python train.py --dataset="microscope photos of single blood and bone marrow cells" --train_examples=48542 --targets=["cell type", "smear"] --arch="wide_resnet" --weight_standardization=false --mixing="mixup" --lr=0.0097 --nesterov=true --adamw_lr_other_params=0.00088 --decay_fraction=0.3 --warmup_steps=2390
Rows from block 4 of a small image classifier, named by matrix and row number. Rows with one number belong to one channel. Each number is 128 + 24 x the weight over its row's rms, rounded and kept within 0 to 255. All counts start at 0. Numbers have three digits each.
After each channel's rows are labels from the 100 images, of 14976, where the channel reaches its highest value: "responds to" is what is common among them. Only what is clearly more common there than usual is listed. The data: microscope photos of single blood and bone marrow cells.
# convs0: first 3x3 conv (model.blocks.4.convs.0.weight, 256x256x3x3, each kernel summed), inputs 64-127
# convs1: second 3x3 conv (model.blocks.4.convs.1.weight, 256x256x3x3, transposed, each kernel summed), outputs 64-127

convs0.15:152104143121144094126136116167116098138159098146141097134155095109128109131142111115134128133137118114106119125148132135131071093129171152187145115172082131195139134170118129087122167139137103
convs1.15:077112105139152108135146127119149083106141144124140131144168119131135121127143109107124154107092079130154137138108110119099169100137092132148104114090109125157154154112105156117117114109079131
responds to: cell type: band neutrophil

convs0.132:106086135174136115129134111145133127107090183140103205145126118208160111116109128128126107132109151156146121154137105127119118151111158140134097152100126082133123085125120131147140166115175113
convs1.132:151143130094137113097143141111150083118140118119128085111113117132142105157156119090133138102135125175105115123155153163135120136132138110131153114138114179148116158133133176121098084075120134
responds to: cell type: eosinophil

convs0.189:164119105122151116159147125153154155126151091176113101113111088122127097133106146162125130146122143119106112134108115135126159142097164160093107104153159154124150104138127173121137113151115140
convs1.189:094199122117122189159127134119132083142166094127164113141107133146107174096110166114154142080102113119128152119144076178124142073124119135136129147146154137128118136155150116179138115179160126
responds to: cell type: promyelocyte

convs0.217:149128087132113135137152100137148103097139083132146122110163103136164181154091084114125079142149135146123109112133115179128134161098147092110134124130155138126131110134138088150150140155125113
convs1.217:114133134115157126149125137135122147140200121114138140121120141124079138134158126106151179147141068107141132148140144096114120105155107088124138138124157113093135123135189165106126110129140142
responds to: cell type: band neutrophil

convs0.226:151101139129107097156119111122108093140144097094130121145164104116135142103093125124109151127136139149130126104115092146134178147161111120125132160163090154122158120147079127117117121158120132
convs1.226:134110111147147148105120121130112149095118126065107083092145080112101145145097116198139090079157154118145127169094122119131165121144168133068163138141159081142106171133141149159117136124156137
responds to: smear: peripheral blood

convs0.96:138127145116119152153091106117153160133144183095132110123154121091141155151122116115151139112105151143142163105129152124130077088136065120115142136130145170101116120137156101192129103149099116
convs1.96:107115127095175146137141085163142105137097116125165150128113122138144151134142140092125101135165105135115112141150079167117167139133096134102140103115125125155163124142117131080156113113135125
responds to: cell type: artefact

convs0.65:118138153120169149141173154163114115151138097133133114119113124129131114053128136100112110119145112102126091095156126091125107129111102106140141155136153154136132157160105139161156150136114099
convs1.65:122104089121128151141118104125118128109083141106118139130139108125105138130097132114112131129121114156081120138128120072127130168133118190146098096127083153132136099144089116106148148151158130
responds to: cell type: eosinophil

convs0.9:160152162148154100149147105100137098158087137103159160148107127110142140134127133127126122121117114120119187147138129139134113105124101134131115125108123135136105120145122108118071095132123142
convs1.9:118139146106099153097096164123134118146143148093126119098098128137134116113186141124142113087108132146120104150190180133145124171126113178137131150126134114147066132094190114127109140121161150
responds to: cell type: segmented neutrophil; smear: peripheral blood

convs0.21:169130126107124130138154099133122124157106087128140159121133139164147136146134112127113144139151078099133112133112057122137115115117013133143171118100102134105133111139109128098076127094102118
convs1.21:154145147130106134113055107093130139155136162127135115154131184110156154095135121104155149105132158127139152101122157144127156138107040126097114164112087132144164163112145087136179131101118120
responds to: cell type: band neutrophil

convs0.249:091099124131107155131152129144130091073126105152097107125093063117105106178096136145099117105135120170123127093159143102080163123119091139094143148160129139144123161126132093112149146146127136
convs1.249:125103135135146118144106140094102142127116118154158111122177132126124144169122156162126129108152116096175155146124156098120127121169111131142129135133137165118133109092138240185124140139124134
responds to: cell type: band neutrophil

convs0.197:143141142117120150140137100113132158169073112123128144117132113165163167121072161124117136146147119107169116086089102081159145113110088128121096157103120120089104144126115124100137137133119122
convs1.197:120118121162108142136087120152127131136158135139133138090099169111139130100148101146121137107161101095114143117120151149113086121124152117072140102149152116098137125099109129128115145114153125
responds to: cell type: lymphocyte

convs0.130:117133117134162110161176143145169143116143134080136188149136124170168108176136133127122120090122166137125146113167099140095118151118142148113144124115107124120136153129136095146133139147119091
convs1.130:161121133095143139157093160163096153111114149181129145126125111104117144103156122100146126178116105166114125089129111147149136089081094095199135126115130151168105119107169163113118120120116159
responds to: cell type: eosinophil

convs0.28:106097160133115097131146118093122071136090125115124135111151160143105148159128140094142114144069110120137139142129145159164098122141099144139141108107119130113137102169154069104111124139105158
convs1.28:151103132147138145156114119160125138109150147135094096086116122164098097150169170134118127110135129093173106124129108081082171147119089134134119134103125136146155131103168167146111112098146107
responds to: cell type: promyelocyte

convs0.146:135099144137129132108135108052178157154128113143118132140137117159140135117104138131128138149115119121114141160086114132124135202136141131118138107119103137148102118159132126125139127132123151
convs1.146:116163112091149104169136144144118081103136124100083132118122133122122122105131105135120122144112114134089077112149095114145093111112108130094108093106123067094155109172149137148164146128124129
responds to: cell type: erythroblast

convs0.20:154089147101166122127125128123115145119125152093158111171129097071152201102102114117158119130139140131125101116154119137159166161142110177136100106166162133120131127148159159116098133126150155
convs1.20:103138130148175114138140127132113147157129097161095146064124176151111105146089149075113138100104130157135165143053138128116068125108147103110105083104128081171146144113092096159100153131136147
responds to: cell type: lymphocyte

convs0.22:169116121143134154121097116127099163082113095083123100095159187070167177185112143112144146156154111126129145126168151120138101136102115115146099177118155108099131118150117107091088144128153129
convs1.22:112117093099114105152154137088141093126133172127141106160083075129142119107139098124113090159127132101133121170135151157143115156128140112120115082157087132118150102095149086109107118120119146
responds to: cell type: segmented neutrophil; smear: peripheral blood

convs0.225:116108092127110115129078130158089146134167169140131105105115125045140086158174120143115123107143096114130151140127145136120109097176151143110159095127159147147094050129086122117117148131158141
convs1.225:141140151102101114148143123111124130125133129115108142164133108049123109114111111110122151123126198124138138153157103086132147108119092162165103088076097104127133094122075126131089122110073148
responds to: smear: peripheral blood; cell type: segmented neutrophil

convs0.156:129114121175179112128098119092107121126147148123107129124104094085137106093105144095121118107121122093132088094160102180083146137108085136138135113119155139112101124167093163130099154119121109
convs1.156:084134138072104126149122115094121099114108143175136117151108155118118131123132113120122149107109140107098132100084128105130139125141063081166131125148082155079140078147078137171112145126103124
responds to: cell type: lymphocyte

convs0.114:128121141136161108159171136147103123145149128149135114173148146129132125075108155086092130148136150130093079110133096111123160070120158103118112118119168132142148105149160112112104153159131124
convs1.114:175120170127130147159115140116133134126132113114177154149127156133112134160152097142160139145143105111165166112136134126134112154181123125135130144108110141112128174133118141121126149129112106
responds to: cell type: band neutrophil

convs0.66:126126127108137135133163108137135112099137126102129129117135154170158113185117094153152120102157118103172127122144175143105107223107190149130157107118141120139154124150122137102125144153118129
convs1.66:141146126098144148122129174157105085163153109128075096172157114148154119104101137161159087139120128160104155130169128084128096095149078127177132139102119145127160125089189168161127135111152150
responds to: cell type: promyelocyte

convs0.158:171158121133096133142124111133135143142139181122107203124144120141097128138116118121122117120143112133103135129117110122138164207129111161149147155106160104143113148162152135150093142168125127
convs1.158:111140159127131153106128134131140103149150096138167093141107160082117134110158101153107143126133091159141132123215087145153080130101172164139134118126123189145148137120124171101183124135091155
responds to: cell type: eosinophil

convs0.235:104112129148113114121144157135120134123173136122156134093167114079167144111128131101149140130114110123124111130068117147143137090147098131153135126073129129127098098144128093107112087123122112
convs1.235:166118120155130161113147116141118128103117155145132145147107128150098115125118137142106113089120131146136124145157121167110146131118167097069101147151102147112189153117142151146155109145127134
responds to: cell type: erythroblast; smear: peripheral blood

convs0.63:167104126111112153139145128148122123116140112109116150165097067188104132103170154110157186151116095125167157096132078108143144098149117124101153178120101134154128150108110119117141134112135127
convs1.63:120106152123113106082122126099143108140108110128134079112170141118117132114088110145127118062112134111114120145118203118136180168116123097151133134146164122085143134074115160100116129135135152
responds to: cell type: lymphocyte

convs0.179:152123146139150150123161144109137140142130091106111186159114144119160153113128167149130119100113134148152145115136112113117125103092102117074134122158123145167148086134150159081141153148123152
convs1.179:170147125142123109159144136135148104151126115151125130108161130110133129179136091102113128120116142142128084107092176151133123124138180169164114132083159150104111154122097131123178105166154129
responds to: cell type: lymphocyte; smear: peripheral blood

convs0.123:155154143121162101098135111122084130119132175121164063105126132096129111095106146123125123149149132083169098103088148109135140130089070133163092100144183139092165123113104091154078130136092115
convs1.123:110129130138098166171117150136139123122123110106126166131131153092135113201165113164110115088155124123154130152176117158098140164172135095086135158135142126161116134138109171101168134139152108
responds to: cell type: lymphocyte

convs0.72:098146097116127113122082106128119145104117125091133112162169151111122086128105157098109138100107161134157130112161113153157093153120114152149160149128149128093139135149083137176137160140141157
convs1.72:124128134119118113132187133122075156129138147124100131108120124104163143115123098130127155135116066103116126127164132093092146104140206116096129127121074110143126151137164146125090141119119162
responds to: cell type: promyelocyte

convs0.164:124140104127136140105167144108134134102094146122144103112133159132102152122129134117206116114118142122095088138148132134128146180145120157106143134173155156119116129161135138144123145135129160
convs1.164:138142122140122121131105107143094108102140110149135104142129151144110145166130130136099132126139128110141129137086106097114126102127083107132151151091152098111101124147142087115148168125115108
responds to: cell type: lymphocyte

convs0.18:136105176101096135161130120095134135164090132139131125141148096179134121108100154126131142164125076104157169124133117104148125120082138126112104162123098145154083113108138087121129152148113123
convs1.18:174132129102126181124143144095167093103098160116129121108110147078121151129154156156131132104143130080142111152129152136137116122142116162155123127166159141112127133160135147160141120174115152
responds to: cell type: artefact

convs0.150:137137090141133108113135155096103139152137140130134150120119121180104103150115114087090108120150146132135085127143135116115154175131105114097124131126147109103132102129108124139144149158115142
convs1.150:125163146120135135136142096133169125143122071132136124131111117104145117102144126120165102111130112123142126143110081157098123092131054106138147111117168136167126111129168129121140111128131113
responds to: cell type: erythroblast

convs0.52:129176135140138151106130142146159112139099094107135102151086130151096125122132160116156135173101138115117127123105125089119105093125136118123124097104120136088124152141128130128142110088153109
convs1.52:112147122092099119157177112097142141146114147144123133124149126127139122153161136136102109086115121137145124129138134133118095180136130113098172124119095143114098122114149194087138109137106139
responds to: cell type: band neutrophil

convs0.190:097118177157124130117133117116133131156100090130168121139165136083098134074077119064120101146163144118141092107121117114130115115099172105178118121145103134131124124196175145143147129160147147
convs1.190:122139139158139109169117131126114131099133167098128119141110078181145136168128159147117179124148130153075149151105112094154140140089064150106168083105132142124125118096096117149105114120178101
responds to: cell type: promyelocyte

convs0.36:112165123144158118100136177134130091182119104192144107128131106142115125145144124148168104129168121101170169154128136183108141086083074124078139133124148122145116096089164122138126124140113087
convs1.36:183153152135098118129173081085138151132154177116114097126098153077111145112111130121105096140150127140097121102150149100136156140123184102165129126146111125121120121151125146114169137128091153
responds to: cell type: erythroblast; smear: peripheral blood

convs0.39:157119110118150128106149101127120127094137152157110127135161148120144142124116102097125115151116117146146091116075102133107132161114141105101153096074126133112139082138111120137086150115101077
convs1.39:164105131126158124126110121104146135135164129131116150131136074137136090129147149132122131127128109139133132134124132105108108114132126087151102153121112117121139176076150135142109081099157114
responds to: cell type: band neutrophil

convs0.107:131114144135164075137106143098113149133158127176119100133156173146133097111125136124089117169130145153115125156127137135132143110141110128147166088174149140124138111149113122098087148135114138
convs1.107:119111106112118191171115154097083143128115123155175127123158165100130155140112125175143165130126121114154123126177089122112112138127145119114096109121139132098086191142119148145164139139107103
responds to: cell type: band neutrophil

convs0.245:121113107175112117140115149148106132148120143135136177130152105126119167102146128158150131116133106123111154140136122095117119105159090130095156101128125141137114097076134130126082104137152132
convs1.245:099084164113127130112131112086138117129142137115110080108123128089115127108131136080135179162135151133103140156211102122081165147101137109152087180125140142091169097115122165137134157119140120
responds to: cell type: lymphocyte