Weights of a small image classifier.
Model: 13.6M parameters, arch wide_resnet, activation silu, depths [2, 4, 2].
Training: 23900 steps, batches of 128, held-out accuracy 91%.
Data: trained on microscope photos of single blood and bone marrow cells, 63.0 epochs.
Rows from block 4 of a small image classifier, named by matrix and row number. Rows with one number belong to one channel. Each number is 50 + 10 x the weight over its row's rms, rounded and kept within 0 to 99. All counts start at 0. After the name is the row's rms in percent of the matrix's.
After each channel's rows are labels from the 100 images, of 14976, where the channel reaches its highest value: "responds to" is what is common among them. Only what is clearly more common there than usual is listed. The data: microscope photos of single blood and bone marrow cells.
# convs0: first 3x3 conv (model.blocks.4.convs.0.weight, 256x256x3x3, each kernel summed), inputs 0-63
# convs1: second 3x3 conv (model.blocks.4.convs.1.weight, 256x256x3x3, transposed, each kernel summed), outputs 0-63

convs0.3 122:51 65 56 49 71 57 60 52 35 66 57 44 48 50 44 49 55 64 46 41 48 45 47 44 53 61 50 45 69 53 44 40 37 49 64 51 54 42 74 43 33 59 56 51 38 24 55 50 50 36 58 52 59 48 40 51 36 52 58 47 37 26 33 42
convs1.3 122:57 36 65 43 41 34 52 39 61 38 52 56 64 58 49 73 50 43 54 57 49 58 48 59 38 45 64 41 51 46 34 46 35 33 40 42 51 42 42 59 53 67 53 48 54 52 40 45 60 43 42 52 70 34 58 57 58 50 53 33 62 57 42 71
responds to: cell type: erythroblast

convs0.61 103:54 32 52 48 38 49 54 51 43 63 59 61 61 58 66 45 42 39 50 60 47 68 43 35 29 62 51 53 55 59 44 71 63 48 49 53 48 51 37 48 59 64 40 61 62 64 63 43 49 44 42 56 48 48 54 33 41 48 56 51 52 70 55 44
convs1.61 105:44 67 42 55 38 58 46 59 50 35 31 48 27 36 45 51 46 48 55 36 60 47 36 49 50 40 51 48 45 55 45 32 60 54 41 42 56 69 49 61 39 53 64 48 29 41 61 64 48 35 49 47 39 46 45 52 44 48 54 42 34 50 55 30
responds to: smear: peripheral blood

convs0.32 098:52 44 26 47 37 47 52 47 38 39 44 56 35 54 61 52 40 37 46 55 43 48 50 35 52 67 39 52 60 54 61 57 45 61 43 50 51 43 58 58 42 49 55 48 44 46 59 58 49 34 39 60 54 44 56 46 46 53 35 50 53 56 52 25
convs1.32 123:44 52 48 75 58 55 50 52 55 53 46 49 50 34 40 63 50 42 43 48 53 37 35 53 28 39 39 53 45 59 51 57 59 66 42 56 35 53 43 49 55 37 48 53 45 62 44 51 66 56 43 39 43 40 32 35 43 52 43 49 33 60 37 26
responds to: cell type: segmented neutrophil

convs0.44 114:51 40 38 64 47 46 51 41 52 57 43 40 50 49 56 57 52 61 56 50 69 49 54 60 58 62 44 49 53 50 57 62 53 41 51 40 57 51 52 33 34 56 39 45 59 56 68 50 53 67 56 51 50 44 58 46 31 66 41 59 58 58 62 54
convs1.44 102:46 44 51 46 60 52 57 44 57 50 49 39 44 47 35 42 44 46 76 56 53 44 59 44 44 42 54 51 37 53 48 41 31 49 38 45 39 53 56 59 47 60 54 35 50 23 34 44 62 60 60 41 58 56 51 50 34 48 51 49 26 49 49 76
responds to: smear: peripheral blood; cell type: erythroblast

convs0.146 124:54 64 59 55 53 43 48 64 30 36 44 57 39 43 35 46 66 46 72 45 49 41 59 58 38 36 48 53 42 42 54 51 50 66 55 45 43 46 54 43 64 52 47 78 56 45 46 40 28 44 52 54 49 50 26 48 54 59 48 50 37 59 42 37
convs1.146 118:57 30 56 57 51 57 43 38 57 56 59 40 60 56 45 47 45 50 46 52 39 47 36 47 42 30 31 34 50 33 66 49 52 34 38 47 43 68 51 34 43 64 71 45 42 67 41 39 51 50 52 47 63 53 57 55 51 51 33 37 56 50 51 39
responds to: cell type: erythroblast

convs0.48 095:43 39 49 59 52 65 45 54 47 43 55 38 49 70 55 42 55 48 54 41 68 41 46 37 29 36 41 41 59 50 65 31 49 68 47 53 43 48 53 50 46 66 65 48 39 43 53 39 44 45 34 50 87 41 27 55 34 43 55 48 51 47 42 50
convs1.48 095:54 59 57 42 38 59 29 53 42 51 49 61 63 53 42 38 31 38 42 53 49 47 37 57 49 53 41 39 61 58 42 46 60 50 60 61 54 33 53 52 42 43 53 46 42 59 40 44 59 55 70 42 32 54 63 44 57 58 48 60 50 42 42 40
responds to: cell type: segmented neutrophil; smear: peripheral blood

convs0.38 110:53 44 57 54 61 50 48 32 65 31 58 60 52 63 43 68 43 33 70 46 48 44 46 51 56 42 56 62 44 55 54 53 55 50 46 48 50 72 51 60 42 36 47 61 49 47 49 49 46 34 56 57 51 61 41 30 54 54 40 73 54 44 38 25
convs1.38 110:44 41 56 50 63 46 56 65 47 39 45 37 52 59 47 46 55 46 52 60 44 43 54 56 66 68 45 48 51 50 48 27 43 55 52 55 54 37 40 44 55 60 42 33 54 43 52 54 61 44 49 48 46 54 32 44 42 72 55 45 47 72 44 40
responds to: cell type: erythroblast

convs0.246 091:46 58 62 53 48 54 50 50 47 40 59 47 62 61 45 44 48 58 73 64 47 48 34 52 41 53 40 66 52 53 48 38 47 47 54 50 53 56 26 57 44 41 35 60 50 20 40 46 46 42 51 51 46 46 57 58 37 50 45 70 37 60 47 29
convs1.246 089:43 54 39 51 76 36 37 49 43 43 41 52 36 57 59 46 46 47 50 43 41 57 55 53 79 44 44 41 48 57 61 65 62 56 42 49 59 43 51 37 49 58 54 58 45 59 52 39 61 41 61 67 68 70 51 47 36 44 49 36 52 48 46 55
responds to: cell type: erythroblast

convs0.66 103:56 63 52 49 49 60 54 65 66 56 38 51 39 55 31 45 44 44 33 44 63 40 60 63 34 37 35 58 64 31 49 47 44 61 48 50 56 45 30 58 50 42 56 38 64 57 76 35 45 35 35 51 63 47 49 47 42 35 56 54 48 56 62 41
convs1.66 104:54 54 55 50 33 53 48 43 55 34 49 52 52 48 50 50 41 51 59 49 42 46 47 55 43 58 54 52 58 54 53 45 55 62 69 77 29 50 86 35 54 40 52 49 54 62 50 48 57 49 55 59 49 42 42 57 67 52 52 34 53 43 38 40
responds to: cell type: promyelocyte

convs0.253 134:36 30 57 45 43 55 56 59 55 52 50 51 41 43 50 43 61 53 55 50 48 54 49 63 45 44 42 49 41 31 44 69 48 47 62 56 53 53 54 44 48 40 53 51 46 41 44 60 38 46 60 55 51 46 50 30 54 41 57 43 50 52 35 42
convs1.253 117:47 57 76 45 51 58 41 39 74 58 68 37 51 38 46 42 50 49 45 54 47 42 51 59 58 50 59 43 54 57 49 26 56 54 38 40 55 64 57 51 44 41 71 45 36 49 63 49 52 45 32 55 50 53 47 51 47 64 65 55 42 47 46 64
responds to: cell type: erythroblast

convs0.153 086:56 47 48 53 44 44 59 62 48 43 38 60 38 42 57 46 58 39 51 36 33 41 48 49 57 23 36 30 43 68 53 44 55 36 58 51 51 52 29 57 40 52 40 31 47 43 37 50 34 37 37 53 54 56 31 35 49 41 52 57 78 44 47 56
convs1.153 089:51 36 51 38 49 56 56 40 48 78 57 53 61 46 56 34 59 52 42 55 58 51 46 61 47 44 49 46 48 42 42 56 43 48 42 51 62 47 56 51 40 46 60 46 42 40 50 58 41 60 51 59 63 53 54 40 62 54 66 57 61 49 63 51
responds to: cell type: erythroblast

convs0.235 103:49 70 65 55 52 65 50 50 47 52 41 59 51 44 65 59 52 40 51 59 46 71 25 61 40 56 36 45 45 45 67 62 23 46 48 46 37 45 48 44 43 36 36 57 38 48 45 43 64 52 49 60 44 44 63 40 45 49 49 49 45 42 27 42
convs1.235 114:47 46 60 40 72 40 67 46 57 57 52 33 56 51 43 62 57 49 59 53 44 53 59 59 55 62 54 54 75 54 57 57 35 54 62 63 35 50 47 54 46 66 56 44 45 78 54 51 51 38 39 53 63 61 46 51 53 60 47 56 70 71 66 50
responds to: cell type: erythroblast; smear: peripheral blood

convs0.152 113:67 47 44 57 54 50 62 57 57 49 42 47 53 53 41 62 71 42 33 39 42 38 30 36 58 37 44 56 51 57 53 57 40 39 51 58 67 58 49 67 49 35 57 50 38 63 44 63 49 59 40 50 20 46 47 39 46 33 47 56 60 45 44 68
convs1.152 108:65 57 50 44 47 57 61 54 52 62 61 43 43 47 39 42 49 47 39 50 46 33 49 62 39 36 71 48 49 56 77 42 34 52 51 50 58 46 55 51 45 43 38 51 59 44 73 43 58 73 42 55 73 53 41 50 39 38 65 40 40 47 56 50
responds to: smear: peripheral blood; cell type: eosinophil

convs0.73 092:45 33 45 51 61 42 66 44 43 42 45 39 54 54 56 48 66 58 63 46 54 55 59 55 62 48 51 44 58 44 41 49 50 45 44 48 54 31 58 30 29 46 63 62 48 26 41 39 32 44 48 47 39 64 32 51 42 56 59 64 50 45 30 45
convs1.73 101:67 56 52 46 55 51 40 62 67 60 70 48 53 47 49 45 50 48 30 50 35 33 38 52 67 49 54 45 52 53 57 48 42 53 37 57 52 46 45 56 63 42 43 63 42 56 49 59 63 35 45 53 57 40 52 55 49 53 38 49 65 64 48 44
responds to: cell type: erythroblast

convs0.5 089:50 62 70 65 64 56 46 67 67 51 46 46 25 47 39 60 57 45 25 56 61 41 36 46 64 44 52 40 53 50 47 52 47 60 50 36 56 44 52 56 40 43 32 18 65 55 35 40 43 48 49 59 56 55 52 44 51 47 71 53 64 43 53 29
convs1.5 102:48 65 45 51 39 35 49 43 68 55 46 49 70 41 38 49 49 58 56 43 43 46 53 55 40 43 57 61 51 54 48 67 44 60 66 67 48 51 60 70 54 40 48 44 44 46 54 53 57 43 48 47 45 52 54 32 46 26 44 31 58 64 39 41
responds to: cell type: segmented neutrophil

convs0.164 100:50 48 41 40 52 44 47 60 49 40 62 51 54 54 49 63 53 37 50 65 28 56 29 39 44 51 52 59 52 41 43 65 31 65 49 45 57 43 51 52 47 62 42 50 44 41 40 51 58 50 54 55 66 41 55 34 30 58 43 46 40 36 71 44
convs1.164 098:51 60 63 58 48 41 53 60 61 54 42 41 55 56 59 48 34 35 59 53 38 37 72 61 66 34 61 37 50 55 43 45 57 35 63 56 41 57 51 51 49 48 54 53 39 58 65 59 51 34 57 58 47 71 50 59 51 56 57 54 70 84 31 48
responds to: cell type: lymphocyte

convs0.16 105:69 47 55 46 49 40 44 44 30 45 52 43 61 47 66 63 45 41 58 51 42 64 48 34 48 45 45 41 50 56 51 38 52 42 41 35 39 58 48 50 44 58 46 48 47 46 71 32 43 61 43 52 59 49 50 47 62 34 54 69 38 41 42 51
convs1.16 109:33 49 40 55 43 45 58 31 50 47 38 58 38 40 60 43 71 56 46 53 82 47 42 78 48 54 46 47 56 55 56 63 43 58 50 37 65 45 58 49 51 61 61 54 53 50 55 57 32 36 57 58 36 46 49 60 49 44 38 59 65 64 37 42
responds to: cell type: lymphocyte; smear: peripheral blood

convs0.18 093:58 49 62 59 60 51 52 43 52 64 40 85 43 38 58 50 39 49 70 59 47 50 36 49 52 50 51 44 54 50 43 54 49 46 51 37 59 58 37 36 31 26 69 62 55 65 45 54 55 55 38 51 47 64 52 61 50 44 43 50 56 44 54 62
convs1.18 096:46 43 39 46 70 41 54 64 27 42 49 59 52 44 72 52 46 47 36 56 55 55 44 81 45 64 50 48 46 53 53 55 36 29 44 47 72 46 50 50 49 57 67 27 50 57 55 63 63 61 55 34 41 48 42 41 37 53 56 52 46 41 50 55
responds to: cell type: artefact

convs0.97 101:35 40 54 53 85 46 34 51 45 37 61 56 43 40 45 48 53 48 39 56 33 39 37 51 43 48 56 50 59 59 46 54 57 50 35 57 43 47 54 43 48 55 40 55 59 38 49 60 49 48 45 50 58 66 55 45 46 54 68 51 50 39 67 62
convs1.97 119:45 59 62 23 08 64 41 38 50 52 39 42 53 47 53 41 56 44 51 53 50 49 59 59 65 45 52 52 51 48 50 59 31 57 50 44 52 39 46 29 53 60 56 50 37 58 63 25 58 45 53 51 57 54 52 67 64 63 37 47 60 48 55 46
responds to: cell type: erythroblast

convs0.96 093:51 46 62 49 44 52 41 45 53 48 29 73 58 35 49 49 55 53 58 56 36 49 28 42 38 39 46 61 38 61 54 43 41 59 45 55 46 50 51 56 43 52 51 45 30 47 57 52 55 44 40 35 43 38 64 60 37 44 49 53 52 49 48 33
convs1.96 096:48 33 61 48 66 51 49 72 64 61 72 49 68 61 54 40 46 54 42 59 65 47 50 61 56 39 36 55 41 46 54 53 57 40 62 50 35 62 50 47 39 50 37 43 55 48 45 42 50 48 46 44 61 60 41 44 46 45 34 49 49 50 38 57
responds to: cell type: artefact

convs0.228 106:44 50 50 44 50 53 47 53 53 47 45 43 46 45 67 46 50 51 47 42 48 59 47 67 42 64 36 51 49 53 57 31 41 40 62 39 33 41 40 68 48 41 48 52 33 51 59 51 32 55 54 54 44 51 38 37 58 43 46 46 47 40 51 48
convs1.228 121:32 47 28 41 51 45 44 45 55 50 43 53 54 54 39 58 58 55 57 39 37 39 45 61 34 62 51 51 55 34 43 59 41 58 44 43 42 42 59 42 47 35 68 52 46 57 46 54 35 49 40 41 43 64 55 49 37 46 33 67 57 35 43 35
responds to: cell type: segmented neutrophil; smear: peripheral blood

convs0.169 121:55 56 48 51 48 47 49 49 40 31 42 51 52 35 48 28 47 56 43 53 53 52 53 39 58 34 48 52 49 43 57 64 55 56 34 60 40 37 52 37 32 53 48 38 59 49 65 45 47 55 50 53 37 58 50 56 65 59 41 36 66 54 55 33
convs1.169 121:42 24 57 62 61 50 50 48 48 59 56 52 59 64 64 53 46 57 43 57 35 54 44 56 55 30 48 59 55 47 46 59 66 41 50 75 50 55 42 58 64 54 36 61 40 61 46 49 55 34 63 50 65 49 47 54 46 34 61 34 51 71 35 28
responds to: cell type: segmented neutrophil

convs0.11 094:47 62 69 46 42 42 50 46 44 64 47 54 52 51 47 64 33 31 48 46 53 41 45 36 55 59 42 43 41 45 57 60 35 39 59 48 54 61 53 42 37 41 46 46 43 55 34 42 43 47 66 56 62 46 55 45 49 32 57 66 50 55 77 67
convs1.11 089:62 58 43 49 75 56 58 50 45 63 43 73 34 62 46 54 60 54 61 46 64 50 54 50 52 50 43 45 67 49 51 44 52 59 27 41 47 55 41 60 57 56 58 48 65 49 40 47 53 39 51 46 41 56 55 42 40 55 32 48 62 51 46 49
responds to: cell type: erythroblast

convs0.135 089:44 60 42 61 60 63 52 58 61 50 62 56 60 53 42 50 32 58 39 44 53 45 50 39 55 40 54 56 58 47 53 38 43 45 46 40 59 31 45 62 42 48 69 49 54 55 32 61 40 32 47 43 44 53 43 37 63 53 71 50 51 55 51 56
convs1.135 103:43 48 48 54 57 40 49 47 45 40 55 57 59 40 42 52 52 43 42 46 32 61 71 54 40 73 45 50 53 65 46 54 63 65 68 53 48 63 55 46 60 41 36 41 52 54 46 66 60 63 52 44 49 51 52 48 38 57 54 63 45 40 64 48
responds to: cell type: segmented neutrophil

convs0.136 108:51 48 51 47 44 52 47 47 54 51 59 42 44 54 55 51 44 43 48 52 61 41 15 49 49 45 35 54 36 69 61 35 53 41 43 29 38 44 45 71 42 50 48 37 40 38 49 46 47 36 62 43 44 48 49 52 50 34 47 57 45 38 53 44
convs1.136 106:29 54 34 54 40 49 56 41 43 48 57 42 61 47 36 52 67 34 52 48 39 40 47 56 33 65 50 42 56 41 42 75 49 53 56 58 62 46 52 44 62 41 59 60 68 51 56 54 54 59 49 51 47 43 54 43 44 55 34 57 58 66 55 46
responds to: cell type: segmented neutrophil; smear: peripheral blood

convs0.28 096:61 71 44 66 48 52 44 74 39 44 58 39 43 47 53 54 57 36 57 47 42 49 41 62 56 53 51 44 68 64 47 59 60 67 56 50 42 37 52 46 44 41 59 27 57 45 35 48 42 39 51 39 47 67 23 38 44 55 44 48 47 34 47 47
convs1.28 109:53 41 50 50 47 46 54 47 38 61 49 62 61 64 54 42 31 54 37 43 49 61 39 56 47 58 58 57 51 40 35 60 62 47 44 47 68 44 40 42 54 22 43 55 27 33 67 63 53 44 33 49 41 40 59 61 52 56 51 59 46 46 52 46
responds to: cell type: promyelocyte

convs0.36 112:66 42 31 59 50 53 39 51 44 33 39 63 38 51 39 36 49 36 69 45 44 55 59 49 62 51 41 47 43 52 51 41 34 53 52 59 41 37 38 52 43 64 32 66 57 49 35 57 45 41 46 56 60 52 50 59 52 47 52 53 67 48 35 33
convs1.36 123:34 51 47 40 75 43 54 52 48 58 47 51 51 58 47 52 54 49 44 56 67 50 37 33 51 57 68 52 53 44 42 54 34 43 43 58 32 50 56 44 46 43 78 43 38 61 35 29 60 30 53 54 84 58 66 55 53 40 51 41 51 68 52 70
responds to: cell type: erythroblast; smear: peripheral blood

convs0.150 108:69 52 41 59 61 59 51 58 54 45 50 45 54 61 44 57 34 53 51 43 33 37 32 45 50 55 54 59 64 53 38 40 61 83 77 56 64 50 50 54 34 42 49 39 62 43 40 39 62 48 46 63 44 66 44 39 31 55 39 51 45 48 61 41
convs1.150 110:35 26 60 52 57 55 50 34 63 62 47 56 61 48 43 46 62 44 57 56 38 62 45 67 60 50 34 43 46 44 52 56 39 47 61 50 52 47 48 44 49 44 40 49 31 61 55 44 52 43 45 46 80 63 54 56 40 55 46 61 44 65 31 50
responds to: cell type: erythroblast

convs0.54 116:48 39 42 60 41 64 42 46 50 33 53 54 31 38 39 48 52 58 37 61 57 59 41 49 54 66 45 48 43 40 55 57 44 55 31 53 42 39 55 55 46 36 49 47 52 56 55 45 40 46 53 56 44 36 35 43 54 53 41 48 54 37 46 23
convs1.54 121:60 57 59 56 51 49 49 56 55 52 50 49 35 41 51 42 33 40 43 60 46 70 59 54 62 57 48 56 49 64 55 51 50 44 56 62 54 63 44 46 29 43 56 51 43 44 51 52 48 36 47 33 38 55 40 39 36 49 51 53 53 69 45 70
responds to: cell type: segmented neutrophil; smear: peripheral blood